A small text-conditioned image diffusion model, trained from scratch.
Model: 28.8M parameters, arch dit, text encoder activation gelu, activation gelu, width 256.
Training: normuon at rate 0.016, batches of 128.
Data: trained on regions of photos with short descriptions (Visual Genome), 203450 training examples, 9.8 epochs.
Rows from block 3 of the text encoder of a small text-conditioned image diffusion model, named by matrix and row number. Rows with one number belong to one neuron. Each number is 128 + 32 x the weight over its row's rms, rounded and kept within 0 to 255. All counts start at 0. Numbers have three digits each.
After each neuron's rows are labels from the 100 texts, of 14976, where the neuron reaches its highest value: "tokens" is the input token at the peak. Only what is clearly more common there than usual is listed. The data: regions of photos with short descriptions (Visual Genome). In brackets: how many of the 100, against the usual share in percent.
# fc1: MLP up (text_encoder.blocks.3.mlp.fc1.weight, 1536x256), inputs 0-127
# fc2: MLP down (text_encoder.blocks.3.mlp.fc2.weight, 256x1536, transposed), outputs 0-127

fc1.612:107150120142102142061150156153097152148136097130132152107133133117195115103129111137162186114121091143135104150124140145129135094138121131218149123149074079103119098093089140166129154111085064137106125107184100154056150104131145185125116051096101130095095103191144141129071113155126116049115147148160111142125142141130139095123119087199091126125087169183178104136175083155126151131173
fc2.612:114087077065066128138129143136181091138126113055132087131108141154063103112117117122074085141130108107126165114120139112184154152119177123068171166100179164104135125171167130110106144139137124083081155135132128110211146144093084074140059166140159147177116150065129167115175123130114138197124140088090127153149155096131156126091185141136167117132132130077168129162128150055105098092055
tokens: "t" (22 vs 6.1); "a" (22 vs 7.3); "l" (11 vs 3.9)

fc1.341:083147143134139132071197136143130166118135095162168094144202089164096125104144055185179143180097131163176144132117126153082121096198174122122114129167148045151088130111134092133098141083120111144063108149128115170071135187158115173116138132128148103154161150127100147139131106109144116108089135119134142127101150119119129077142110122172190154113159054147130162107157131119117179120171
fc2.341:108162125102147103177099125145157139062129170122128128159106150118139167156123152100079063124173179136132097151178141124101079153063136127147170125093076199110208134090072171120169160139080099124161177127117140117148095057144158084136088124115118133133115139133140077115172148139139138164156093107137106107130142131103093163128154104142046157135127171129204062140127129140130141107052
tokens: "d" (40 vs 2.7); "a" (16 vs 7.3); "g" (8 vs 2.4)

fc1.738:152154157171147138151127092102180113123098153131083198143124103158183176137177143089163123083134077132104113151130100143192045148206134136096127088092131073094127102138148120152142136116173165109142114087122193117101116144169117110153093124137138165132126122154108101164095157157175087093130134132129133173160133104107163066117145130127142134127136190060169183124129117089136099123144
fc2.738:100106091077126131123116136113101143113156125115142106141097149102099093092113132176070162162145145070097139080078192143085114094071103097144174119094073190159153135109133140154127127191177171116164086130141049135150057136126137094142129152135088077095146164128156127189083103099133141148150101146130122131044130154099062201151114099130119131121158108113030111148131123137124081103097
tokens: " " (34 vs 14.8); "a" (20 vs 7.3)

fc1.714:119104121156073179143155154133104189126139105072102132115105119166141059143140030152106158103132113055143130171163127108113105125184091137127099069153149135091116120151145129128141150160133139177145104173178088124098096183164139115133174124107106141076108165096116092159112109153176061104132100101152142133163087171131164133145124034161148163128125081170139165151218155140136085100162
fc2.714:132124155127150129141155120093204086126108105141145065089046112067149097136154171163085091146115132186101105098112134112099133139091139115103077138099122172162069140138178068138185124156114123147209127148126168106149148161149162122155101154152125143158149077138114094120115171100076142097085123084125105103121129141111158122071150158098200147134105148199103123097148149206125092128124
tokens: "t" (13 vs 6.1); "n" (12 vs 5.9); "s" (10 vs 4.6)

fc1.528:167109136136093080146025097089161173115136195123126153133129167144083173119185058114142105106130094108132099155118140086181082163117172103106125118128096140121121104078160077185157080135127157120133111107137137125112114201142085148150113155166107104158164152133103133193089135181107125100098130118108107149100162060120144069165129163166160103119122159116176158124114101065103138165151
fc2.528:134074101191144148102155106137145159128100108179067082130121084074112119123117185151089198110130155186127166147169173123142110077125102113172130162124117094095140098144128151126153066137098117133106112110138150139107145145101097114132077137146074149172142126159094159108151171122174091136064112142177167148128112115094142118049133129110103113095098094141189146086138161088211180118140
tokens: " " (37 vs 14.8); "n" (20 vs 5.9); "i" (12 vs 5.7)

fc1.20:119112109174092135140131127123097139121106135135127155210116114136103135123055137130117115121139155125125078120152072098118135158089120140167146110114137155115158141129187199136131198130111126109127137138095133076183113185152152127119094104065149147105123077155104148057088126124064092162135128122050137108113083087132180117117123094113133155104101149135101109143167135138152078125050
fc2.20:153138156114146130203148174170184095203172120124148091057119149096098086182165166172152186145109107117146127146130108127108136152138108106151142132106173109152072163102078100114138114123151138139126134094142159156061093103083103107119119130154088142111135157116120119136111091158164104096152185153200120115184151225117111124141108114113133147144110121126178184112106153130123183108147
tokens: "a" (17 vs 7.3); "d" (17 vs 2.7); "l" (12 vs 3.9); "g" (11 vs 2.4)

fc1.353:060106144118066131102169130110170147086126047133100153105153142156096111106119170155170113113133112117163085150144127117088136155099106166108122145150051130130182116118168149118126149146167122137086104150158098145096113148122116120113105150043138145209158162122184158128101150141167128131171113150147098103106159152130059177156100118139127105145139129059157129140139174159104144087115
fc2.353:234143127101191091163124129193199102151172174162123116175110108084111164160114079144109149092120145151119178104148152106150108151142157137153155119101198172197093117111080113142124080069110159139098118140095089126127116085136123116138116149168131105067110124161118109111159138144083101140146133133102132137123081088088225085077104132134106102111125107114151077104138117131155157133123
tokens: "e" (24 vs 8.7); "a" (18 vs 7.3)

fc1.177:144156108080113124131142158182111123104118152133111225116089096146118150128168118098172158139086125118146135170151118089122130143228152122113127165091093155092204117207129129120155157155081149083147108160181090148102108107110120149086116121102177107185108136131122153094140088109076114139085123067132147117161122074127124110150144096124162112101129196142106189073147124131092097103109
fc2.177:150098110139136080125179157141157137234140105169135131083095133137121148128161186117124167137117119111189133159121154129082210117154121126125146112100070164143149162085093179177135154093162101100101122181149087103121123120130152153085134117126179095133076124121141101163168055078108227119150118110179139126109086094176076120144081160109151088123132165139165131083143166137134135085151
tokens: "p" (12 vs 1.8)

fc1.488:094099119109080132188142158086131194147151109131130180107168158133166126131174114149151123171131144122124182119108129162134117064151118113135141076197100032139073112161167133132102152143129150114100079168143122127088110111125117180129165054053142165096120173118094121092133112144171132109097124179152144171084132169161147127104109189157104099065157122101131119124111099136121138145134
fc2.488:129210077133166111073086109153115110140099161124122118158126138151095153115116138106165085048082085144125059167157168145126080176152096136077143130145144216126128122093144143095141168115145160123158121152149204129160166147137130087164088183169104106174153152161147111138092150084100110118154185100155125136117140081092080118124138130149124175126118131172099119165074140120137153123138
tokens: "a" (23 vs 7.3)

fc1.339:124156132134124102158120124038135140113163179125076158139153084167118158156089112195097137129151161132089124137168121138069192162191160129100089168136110125182098048141124099090181157133187204116105113143174156123110108122144118090102169156121105137129128137159113127135169078124186151102052083150162083190113092068139138107144119171111156117083156061185149124079209164163135112098157
fc2.339:095109149137143194105121101164112135094134112159138116095119074107126107082122177166094125186114140162135158144129137142100136110135170049122136106171068104078130111151141059043121152193119146167127144107099113113116149113121120053114116143103165083156094084154132193159198083122139123135096065137142135070179120129126092161124149156113135144117130150143124097101117101131125153136121
tokens: "e" (19 vs 8.7); "i" (16 vs 5.7)

fc1.1:142140086108112122123108171118090166146178131103101053117130139111068053131060181170129142100167194081148137126093150202100171137177139083109084143110196085124163137120124195137110143155075125149165056123146156134081124165109139094077130142105127131125069123138161144127123093215111132125120109105081122130151095092145108091134136139176114111112119057134153148153105096106126129157119
fc2.1:140176116140149099133133086167200081125110134178108134175083103180120173125130099162143136130106076149070095098132134090134071091101103197171127143124146162106111145159134119095106104077166152125128123157119135110145177197118132144127184140094151154210119175156110083066162162116104130151147134118153141109071103127116129151110107123111099125205116123136167135121075149076119144098106
tokens: "l" (22 vs 3.9); "a" (15 vs 7.3); "c" (11 vs 2.3)

fc1.128:140116115119114132145174150181167115115133141113129178129086202144058136172109133064133135097167113147104169163100112117161122138207111145100148123150147135127156146128133160116137139071098154111130086127136143125150074185141130135083124130087105085113163162071146160126151128139079072128188153127118123132067149122085156170143147127184146173137145051146119119133123105122122176116092
fc2.128:151180113111144123177171106139201149138142104070164156105119133123106101052142153172131130112168128197114172110137135190113129111095099114101115071085176189142087127204108140133130112120074143037156142123098171082130092125153098124106144111128067125138176140157144171110148163163130137172123149130116116118079167131074082138155106088141081147141085065157109160075105094080144146126081
tokens: "a" (16 vs 7.3); "l" (9 vs 3.9)

fc1.667:088174115160091128113211154121078120077133131131116127120172105134130091144131104096122131115113122137089094105133123136118129120159071136060175161147151122134155093095142163087184119124109119146164134145090135139109064145138176115144148178139104102148109070136110092110079140100134145078119162134199118193134122167139108156114109134154164129144128064137156136146139194082141108118162
fc2.667:136109153122153122092154126100104138176053093103144158138143108160125094114113143178101071129069187067189183044108109094119147088138120171154162092062134145140160179134156179115076100129127095135135144159163083128128177125075101110152148114151130165139119135077164159158129108091170101105115138145116153091172154125139171145123185103116107134151148122112160155182117129142101203110124
tokens: "i" (19 vs 5.7); "l" (11 vs 3.9); "w" (10 vs 2.3)

fc1.707:158156146135164168132178128185125064086076120130106103155137148181118114104137141143150116180165091093188119111151157144178069110150097067137113106143152174134143187156163135157108118209132131073077162138105137136123118084112140137092079132072135056072138139080172149118103092094174118133112152088170136128151058189177127181112146138128114160129082138085119169144104120133107138111150
fc2.707:145166129102177172118144125085125126135092087159089100188080132133181136093127140165120080122183114136103202088132129119138159098178180110090149172105093100148135109132143094112130083124145105129110161139077108080113159128149150141140145095180162096115152112096105130065167115141205154146115061133119092169166080129112083126141156125103164112122157170214183104158118119173184173150177
tokens: "o" (20 vs 5.7); "c" (10 vs 2.3); "g" (8 vs 2.4)

fc1.510:129144111124142093143137076101185136130147182090103201165132190127117129165138055098157112071169151104115093188128136142155153151159093129111074127092138128109181139117138130145089115095114182109165038084167140133111097119129065091153127115121160111161166096157127079147110154162160090145168122171143075150115153072130105081095103127140093110173094105135178102148128092101084122131152
fc2.510:073147120153090103114109090154229144152112110128120110171096141127114153105162141115099106163130138107130084110109122110163121112117118087173182111106027118111098106100152141136156163077114093105201106131127098153167095171149133124126101064161139155166130136151071125115152163170183095130109173149140185086082109131135124134150107144159105110164129126132109136120144132117155125117109
tokens: "p" (17 vs 1.8); "i" (13 vs 5.7); "z" (9 vs 0.1)

fc1.173:144106136140046168159143081180144171118102140086107157121078158091153121163062083159110157084155134168123187093146115125042093090162113154094153054096127162149170205154177189102106124149159134130131096107083102077132135110170123138128157112099111086105155120199144154109150123118081170147144107110098128135133113085168122195091130182137120165100102164099118134140094063120129077177153
fc2.173:140181077117099129148116106167109150145099178123145204132088184139143121097137139169131156160151095200114113141122117111098082122094081105142128095132135159157124162165147146125143086132176160149090149161108111073148125069147169113154111098121144145033176169136118152114167172101110119092095132149088173105139141093162101152114114107136122125163066101128134080142062086176142119097153
tokens: "y" (11 vs 0.8); "l" (10 vs 3.9)

fc1.694:143149140123084111099225088085120107131116038130116116115062102077139079118077145177114130145168156133145141083144107095141159161200116112112085105196135174147112135160147082074147097129148108097170108185114131113137158079098127130154138106094134094068076142136142149146188096118107131165095178083125113114120145105141139118117138152107135101168127142209068131148153153149123110126175
fc2.694:142094134127162152173044117178153158149143125177101132133156117103168135128157138106160108098080134071072182107114161095118129088130113127159162144069142114138138119087124112200135123124116166183159111099123098088103070137117125115106149123154137163159168165115136072152101148167129139017100117172161094133120094168115138153153098113153136149131084079034202134069150184162107161126147
tokens: "a" (19 vs 7.3); "y" (9 vs 0.8)

fc1.560:112100138052130113134118153118077149078111137099041049139242141110121097087083155151141117142163124170136137139150156171150160137109052158122180062155086159136137143145126108173110151138144090167098077086149085134079108136122145127127113178130153161137165097136148122128146125165091158179097178136119092129118095174127126177117073156125124148145055080139175140138115149060099166140159
fc2.560:109157148169134129133135047141151082153107128106166167132029074201115180131126097104130146088127100099115096126116085085163077122146185095175114169149122091126136096162150160138148131071093088107128160116168101085197137115133098137137133193132097152098194091101120130139116142117161098100144075139109147097163156046104120093098169106159135162132184193180078140105122106144104182114107
tokens: "i" (14 vs 5.7); "y" (9 vs 0.8); "f" (9 vs 1.4); "k" (7 vs 1.3)

fc1.670:166080152107121133127130120186154094126144113140174187043128102120106197156127154089155089118131101133145142185187172158137124111176161077115167124152095161123114099165144124086176153179183145127088071103142141128141068150154156113136103154191121182140108117146107128171134123120101077132137118077136148171134109167102122112163119223082113148112136161149070153162141106120155140146152
fc2.670:141154113145069170127122116097115184110114208128140123192119122162152122062103147140131152124099147197128198070086119152161100119125120180071127099120132135139061101148158129061167164107137124137167106121100154113087138147090121188141095120103142087055146106151155147136107118168150122119117159145134165084081136103162135149119183115115173131103173128120114141208112171081124108082134
tokens: "e" (49 vs 8.7); "s" (16 vs 4.6)

fc1.26:137101146115076164115104140148082125111126079153104199124114132085159082206135074134131197168062155128158122125135154164090157097173077162089100145105071122105182135116148144136129144187142099185160090122151098155126139133107116073077152135111150123161198155100143135095055129152129099096161133120138144140127154164112117198170128148150185137104159060135090185125121064162094059160165
fc2.26:144131100102116074138120113106135113178176135116203161081090098076149159155063113106194131127120213115113024161137123140119135082138118099110141125195150102142157117171090157190116141159111145081112140087109062126087114102113100183142077125125146138097141133123137088158105127121168099084152124140067129098160099083119089121073104094121073133160101114146175107100142096207120114144148
tokens: "y" (7 vs 0.8)

fc1.606:136106078120175113142181135154167131129136139075114185119140188158165161092137117100131166163146110162154203071140153153118111163112140150142087105150128128118149154101106102145083107115134157076115103081150123113176145026151118186176172061151159128084071126115094114085137118126149155159160113098086030114102107242130117172132124166106136113161140098153114113119187134156127126111124
fc2.606:142139152138086159112076068127062120120115125174178103107124086117130151157098140193160098076090098097092090191144115110130163077144083107106174145125147102145129116153177165100138125171149086147142187107084099131162141121114165063130108163106128138149168103124187161151114142166104122133081167139152170107135158065066126105082136123141116167118124143089108090129157121100094098121165
tokens: "s" (36 vs 4.6)

fc1.191:159156101140123182100100094082181168103158182080093156111105140136106123166162101084083121093101159129086176096075132093112110197096156099078098156144156145123143206124138114166086197170118124141179094150151147115128133136106124091132144137191142107083099083151142122153124085143078116165188175140135163127183181132079147087088141067104133134108151148130114142112125147123157154086160
fc2.191:131159118124121130110112102117158184117158142089105065163104208123094157089146110125089155149130099129148061084148150162111097153131145052118119148170082145091131180084072123103085169178123171119157103165162177106144122127135109150159149106097063051160099132190165125167108103119102092122169181131158149179096179117111083134130163093155064144150049116127155105115119077136085106116109
tokens: "<end>" (22 vs 3.6); "i" (14 vs 5.7); "s" (14 vs 4.6)

fc1.538:095148161146108119111179113142168177109174105116124143134056122141078165150113122111113131079101135133111127103127117121137112183060128161073107135071121169088156107191162151125155132184102105135122132127148130165084075162164161126064085132177095105117175140083143141158109123163181063146125119060096118119240106051140213144187145084090091113145110108173131124108076161162142115132130
fc2.538:168139104104193131135138125102172094123111118125098139120123136086133146119139131145121182205145136145171170066158162150101176073148145090132020110096153145169097134137121102119105063166163204133179139167183134129126091088166143141189171120129081117147023115131116160137146105111186124142174142129171067152100101210109099157086104111117088107176083117163170119094139080114112066168121
tokens: "e" (47 vs 8.7)

fc1.92:123118059139074080200123069105114152065093130119125152115084153119174096048129174102162114087137146189122060099113075153137114137100131150106139166144136179147144127113139116108132158172145116126112091133141155174128154086131128141160111165140100171149174119161150165111112125169190115123113134151129146124113142138094106091067128255159153144104115141115136100133128119117107156189076
fc2.92:120162143080145126147133116184133073128100115083100168117121163095102125160130165155096132125130076126173114225169106129108197091159089121093142124148178148109174139123191159087094141117128125105109097172188129104094146116158168123183084140157169113101122084111141084185117100113124077126190172112157137128183139140123138129151161124162125101159121081083126121150146144141145151118155
tokens: " " (42 vs 14.8); "w" (13 vs 2.3)

fc1.603:114158115099115195145140157158091114065171153116119127127157130121060128131131146134080138082156147132134119120114115090102130126140145116114213148118180122119072081184079108146122133121104156140081120085108125130081106158144144139095119140096183119133090114108125136105081142196164110176103155181088089070117135159144156060108120078114116161128101046114173114098124085095109123093129
fc2.603:134107187177116100074111150093122152051120119117032103140167117150148092135129062165166110173126158161146157130103131115149087121140079148144208095146061152156066166099167126137131145104129116159139089146091122140155163124077199123093119082153140118133101210150129181135183099086083153111051132082161151153150145180146149151125190146108138110128142145099118150162115164093136116124137
tokens: "n" (13 vs 5.9); "b" (8 vs 2.1)

fc1.432:110100131101185195126124122153165125080143109115137144136113140126110104077156200120045161146120120147111131157125120165113141161127118141133114140133102090101128118127143160104123097218168155123123142097113154111087119176134157123070130154124074088155130135119161107140108124174173112176122133110142099135118125087120139145135114170139123128103143099135159117124186135174098209198105
fc2.432:112128190125121142115048124167126111211157123093108075132172149205117094089133104069182173124112142141133202083171105099124094124104117162171100087141106100164143161117141142155114158160164191137113166156132135100097144154179137188104209193123128101116134151135115118138122128085139102201134129111098123208098115107178092176161119108120154145156071104180117146142097145107142176117088
tokens: "y" (7 vs 0.8)

fc1.656:118089144158154102094067079174166113091112141144172165119170131153094117113157090148138124132134141135152165069143073111121155164081112149128132132024084191114193142163141139109144121098132165166119155079110170186145099161128144131117099114089162123127091145104147088120156087108147161080111162117166079093138130087134134158127118116118143142120117106102110120123125171129133107110070
fc2.656:132131110120103181166128135085065151118121169109049132128084132093149153149169144140106161140108129127086072147088167107158054153228130155108072142156146075139114115161107154099115082191142126091165076160173106045084155138151125127105179125135102083135139125144167072134093112156149074101114114134117157166139104156083114136134099096152116089128177105097124126121141101141113126122197
tokens: "e" (31 vs 8.7); "i" (19 vs 5.7); "<end>" (12 vs 3.6)

fc1.403:136136114167068181148157131116172160163199142097099168115138183083128133129097115105111136200144134138129177094192149049118106152077175121090137123114071124140080096182149132116170112146108153165143126172165128156122063166171120176148141133112106148223122162118121097127114128193150104158151136055122096123136093206191207143144073087103146103163087146180174093134088124119132107098106
fc2.403:127128126166152161180143127094097158135130158139067102171046152114118131163127136144086144136116108125118143123156101122151108173035158105118153167144101133150129091143097131130128100191153146115127127118171114156097132134174151083114158148135101151126109086136176131126079099124170095172160096166162118119190131171162126117110164121095173080150142123152170113090095106112091106142137
tokens: "e" (42 vs 8.7); " " (32 vs 14.8)

fc1.543:129172106132178138061159136202118152134078113083116142070111165168143082087144112173115136144135105112124151153120134161108169150124171103129087165105118126119197132184152158150161088112137078122108132174149101131137135099130066175135128081127133089132101119085180144067119078089141070112130125089180098190111099067126088159144135126131142133144129178146140097080125134149087125116109
fc2.543:138194114083112150183090117149177115131151171174190149147096093152134151106189070130149132102117071111141111168132165125161139144156102185111080140098085181096140073137148124139131192114158157114134134081105169186163123139152169129101101115089125106112164152114148097184159152174048151136133110071138126122072147132110124095152150117159194130097113142135088185204137137109131143093087
tokens: "a" (16 vs 7.3)

fc1.735:063113133170101108074179093149101152102154126133165135153098186134120121113163092116197114171151103110158109071109150087151146162091206085137132119130118169099139144011128172071136147136114090142140166154121133165133142157165124137086128132094111088133121174139131129130136106124082138111158101138158159108151188189123142140120165086161131167107178122078112128140184173154178162100104
fc2.735:147108103143130121073092112143230137135095137120104150180101110121181077132104127096129146153143128122118189129176123144097178111087152072141104140152116161123138143145147121172168183141125149162133139139088143120113112134160124147099107152104119121156085145085075186118099110097100114120182047121100148076141077203106094137089125126141129100127149136144157171063150113100114139129144
tokens: "o" (14 vs 5.7); "d" (13 vs 2.7)

fc1.457:124128135160225132164116152190121075085113098109125191129228195101160098213165153047153128152110130145119132132115075153105121143166106107096131121144126109093182167122116164110122083101170198154187119111136148111127155067127056104167122136149102139141104115110114131144117092074125146152148128110103141120107094156155073169104119199121143103124152164115135195105122166127123115169176
fc2.457:109160132143076128121167098064088132209117211130152128208085167126138092114121110144141112127133079113065158051090170050157135198085100147139208180131126153139122157088126124120114093099120105173145133149119140119144095164138089148113074076096117118111160167125127150082135118076164173034122120108144135097119156142118128103136157122146098166157133078088188065160160130157228142106151
tokens: "s" (12 vs 4.6)

fc1.258:065138147111100129150093107170122117162143137145123199112130143135096129134117108130107174084110105126138092127135180131113112234133112154098108099127127181119088133167122192146131142117078128156158088091129121108159159103164076177141128128129145120140145147118127092139064166092075106111203153109134141147136085139157115184168127158108160189116103075147124119177139061141091183174092
fc2.258:090197145134092098170134132090121093117134146047096158148112164123137101108071117175141143120144108089098092162155099114095074129142129069101088105154161173152072091126113162129130144131178129082162086119151144164144126112130111081134097141103202077133100094188110158083110134065106144140153153101090169087051175127097086123112130106182091108156146134213190076120131116058092143186143
tokens: "y" (14 vs 0.8); "l" (12 vs 3.9)

fc1.204:156157147128096120106178140172106125117126139180124093085151149112162146157111133117120157122111153148108150164127147072147150087137147127176133153129133049085078117076128127151127067098138156097081109143134137149146134130146140126094185127091134155125122151113133092103183141122154125141131087090089111144130113149127191080162156146093162093108153186137134163151120139132160178090153
fc2.204:183129154128142166153110177158081108150131102172076135138155118088173101114087156141147165139137125106145167131123140042156124085095148117191159144133119076087072130091093158168099082127129121109067154121093120168110165120148152148075118102126180133102090147083127120129136098156139097126131089130173137148160122192119171095171118107099147104145150176117196136130172201099169160085186
tokens: "l" (43 vs 3.9); "e" (20 vs 8.7); "s" (11 vs 4.6)

fc1.585:121109086177119071174078104126070155130151144089054131110115162107130045128114137097124123083144187104154171085125069094135187182094048137088121171117132149142154160046089118130110145158188119130124092133109164127137084135109179122101099131166162087123053081111133109097108099100140091171151129126158111150084131147093187144143125183060100121131144189161157078095151148117124107121134
fc2.585:162120123114100155085152136171127131098094129190182142126173095138129175143089121137117143145113077197108056109118148149106110112127163165129114096125125104118135156156156166042173105104087141170128143057151095092143164153110105109148167164101085121113185127134137148124109138172117128101111106124039165129177115146118116132130134098137160105091134063106074156165121126102168140171186
tokens: "o" (16 vs 5.7)

fc1.463:141133128166050138106049141125061152090153181156160099113186097158137087132093145183148109122147142153091071059179106163145016128140104128154149116124136135138117101100125159102131132111136045126191076101104138148116143200094193080163124125165119142053139143135123129143136139175098150122090135132101142150143117070123151074141139127099111158119114167099113111134097101113128110131114
fc2.463:128156171104206126160192113163190147155128120125089135106044111114142141165185191098112183104112154100121174177082127119121193169125099124097074128106122124155136135133151100148168110107105158171114104158137137084113108052143083162146145093100151133116068130124129146103119123098203086148151145124147093107130127178102096187130110065175107107192161067154145159120084137132101180140113
tokens: "d" (19 vs 2.7)

fc1.12:099116189126159139081127114148151145173128109122119119119129159138137134088130121157117149142148111154169121088118144147133108095089153120109136086170142095099122169125143142123125154147165134145075151135155083080053133072148104128121125066162095134120117152124154150128081114151190112119166122106136164162144168239101201089164142156142068157175165126093113089158136116138104186102124
fc2.12:157106073148012095144147169149088146038126154121093075106150134134145126123151124134114182132067122158119102114154125121119167173134146124191160184116109120097167095158160122140149145108103144129120135126136126131146143137139031124107131166095162141200080141143105166126106115178168171157100166068113166086152126069153146099133154117150186138090117214147128129110068175076181074138131
tokens: "r" (32 vs 5); "o" (15 vs 5.7)

fc1.697:095148090193131140100076114080136142139181156160172132106108131166138225088078156148151137138147069109071138131112098157154117094216234108093177137162161059131136100119119129102161124086130104106133135127167131136116175151184166108146147125101129135118177121134132122116131129152138107114086160129125172120156161130113132086164132122139115130152129075108104134123099106042116133127180
fc2.697:124131154050157115134112100190134102086129116129101074101121136170148088130204124155148074098137189147106112146094107105145137177062062166166096129108145178117110089109136134168107096153144115190160101130112190102142120106084044093161162109110135119123110141115123088139163133133111136129135124109188133153141105128096071162126142115120113130138154162108165120206119125182101129102103
tokens: "d" (54 vs 2.7)

fc1.439:085123099129097132105126106106127120138111135074118148158214169112179080099178170140130123129135131105154066159150129119150049143158102171100135163137097152098129124160104180091186121142148133110132155125130145154089120142106156209213133122110065125183125177090158148156119088125080080060113214159123140129099130126119103088120141185133088134129100072134149124113170090092142128163156
fc2.439:115172160083139082188120180138150112195142123076167124159129082139158137099091131121154134138129164142165124146142118053158167141157140129087172133172142179122068146142159169140109118119145105056102114216111119131184116099170093170149147157138103121169130146125108144148106176141162117101112169129107119162153129095076130121141099121124144150144096096128115175131098105069157090153134
tokens: " " (47 vs 14.8); "b" (12 vs 2.1)

fc1.692:144108085145093146099135164080130141051157116166154131150146096171121146153136190112161180115169120154084151157177128133146136115165113112103079137140154100139096112143152135115146158108105131101088116150096136171089133107109111158034159124141130107150070125162150113081155129121060201134155113130107119121174110125138094126139111113130133094119095125107174120150138109147129140135159
fc2.692:150070147156149183086150127123134114185172139172140132153058140129145095138120155125127146144140124169104172072119149105141119129111117126164124161117118103157080135104102159119122101162179130140135085136062140163129118134157167147094150101122132087123146151110094140139143134105131142100128095104128030135102104102167114117161098132129122085137089159186153191152097156193151076116122
tokens: " " (30 vs 14.8); "i" (23 vs 5.7); "a" (15 vs 7.3)

fc1.39:121142119191161131090146149175056146108145091096142124079178128114150109131104075105119126066152150156155206089086186191146149119125180070125138130153114138162149149079139117140150152151133099083160158069126124116168130057136118181143138141173095112086081114135138183157085094177112160071209130100114142189132126126121130068181120160213151153109110135127137140156166131089122158164123
fc2.39:145159119089114127151124099108152114214096102197158090151126141169136168121111142123138153160145072167096062195185103133136127125085079155123157116148139168109160121102142160139175141142111159190082114151110115140114074123110184081131052112057151121136159153102150118050206146127107116150084152124116163133137083131099130154085133119088112131167129114175116106109083118154180069112147
tokens: "r" (29 vs 5); "k" (18 vs 1.3); "h" (9 vs 3.9)

fc1.233:145113107126111139142172172158167133156126142125090170215186204153051148148090086078148144114118138111128188125075086110102105120182116136080144072080130042126178186108131131136126156109095168150108113116119123101090131136155110127097130118082160101155142129134136178064203083154118127140143164143119135083121143150133186241158124079134178102112146063098114120171109079107118153113175
fc2.233:164167101096151067167096088132132176128118087135188152125195103114135088069089157163151130108139169164172097126116120181029156151133100118122157101107150161154102135126102147068111117109120132100178134148109103050070107093144089136105137125158031090147127170164136137110137101201152150172136121158083115135087165150156048143130069075115021120147077114100132143121126133091130122104088
tokens: "a" (15 vs 7.3); "l" (13 vs 3.9); "y" (11 vs 0.8)

fc1.567:139143157128140115167179079158158138213140103090121127113148096101090083161108157129107106148149126115147179138127103103137118185052089099146150099093146077147151152121147163189114127174139162167123145105125122117080098121108134154085069150065181095084115097112136172098165168102156124109183115108074098123108123104120146182125113167086140144130136169139122141069074162140136144131116
fc2.567:073071101143128077141156196150187127116112121136170150131133167124107128145086093135093144117092123137126134154217132195124154076159078136106140141196087178099076056147146168087141153123188141099146143106152094137174078092109095095154180090108125139120123090167099143111152111126078145118116142131097112117087156112130115226087162113148115146066115094129078133087127113093086118128144
tokens: "a" (19 vs 7.3); "l" (10 vs 3.9); "y" (7 vs 0.8)

fc1.402:133129095129122139140100142139047090157151166138136100211234143133137123144171149239098131225103161095116129114108127112098106126150073157140119152177112138096123129137144128087148166063165167127158126159106102108132140179087115121127138169084131182136111151147133112110166100057112166158086138143069106163075105157128121150119076206084148108125155118097134080099138155114107096116129
fc2.402:084088121084102182103142114170161096056126118121139076130146106122096111126135149114085180110131144133101153149139154132124091118112119115158139130126096145089119165132095145123142140150104094180111133146153181152106166077149096130132156157108124131147053104122091061199161208123131118118148109131161135164123063118157126200067123097110153126116113096206137121185117166144151154129159
tokens: "n" (19 vs 5.9); "r" (13 vs 5); "d" (9 vs 2.7)

fc1.518:135148114155145125110105155126148073122130102080110118141084142099098131099180093079155120134161155078121138147130132142183138099123053145147138140127112118131078153149121119146067162142174139047109120109146129169168132104136161109077128097181128112062073123147152123152102140111156137119109173178163161148108153149124152152135113162144174108107156135149206111108139160101112128176142
fc2.518:093151116138082156122180143138128182131105118163091156134087093116161134118130083157153160119135109162150143046169098116122090160151155117152173180105151125120087128037076136136102173075101098183120086088123164160086135117176167112130100189107141126220106109143098119080163142138142137112149119101146121109131067141116161116180086174128191103159142126145090153131129138142204117142122
tokens: "l" (49 vs 3.9); "a" (19 vs 7.3)

fc1.178:162111130166144127121061091128117103151133108146160140107096146111103241158159167169147138151096138092155118062109105118137121147108145167140116174142146175149078128109125181128123126137143111145123125130134159106172129131100154159091158165082160102081116113131114174133109059118119178220179095140103120128079108153083118089134091106139113101147169171091164132092185142157140126088059
fc2.178:140136097095063110134152126123106187156130198135098138175145147129120093120059101088100129112132107195087076187154131101079129142110130086140145099145151071095216134144165100089134124120120135098091132093156120116119119153183117111128152083137097141123176136116142101109131146145187082103114134103119177138197148119123133152115105143148121156098116083153113101172093085126079116149177
tokens: "e" (21 vs 8.7); "i" (13 vs 5.7); "<end>" (9 vs 3.6); "d" (8 vs 2.7)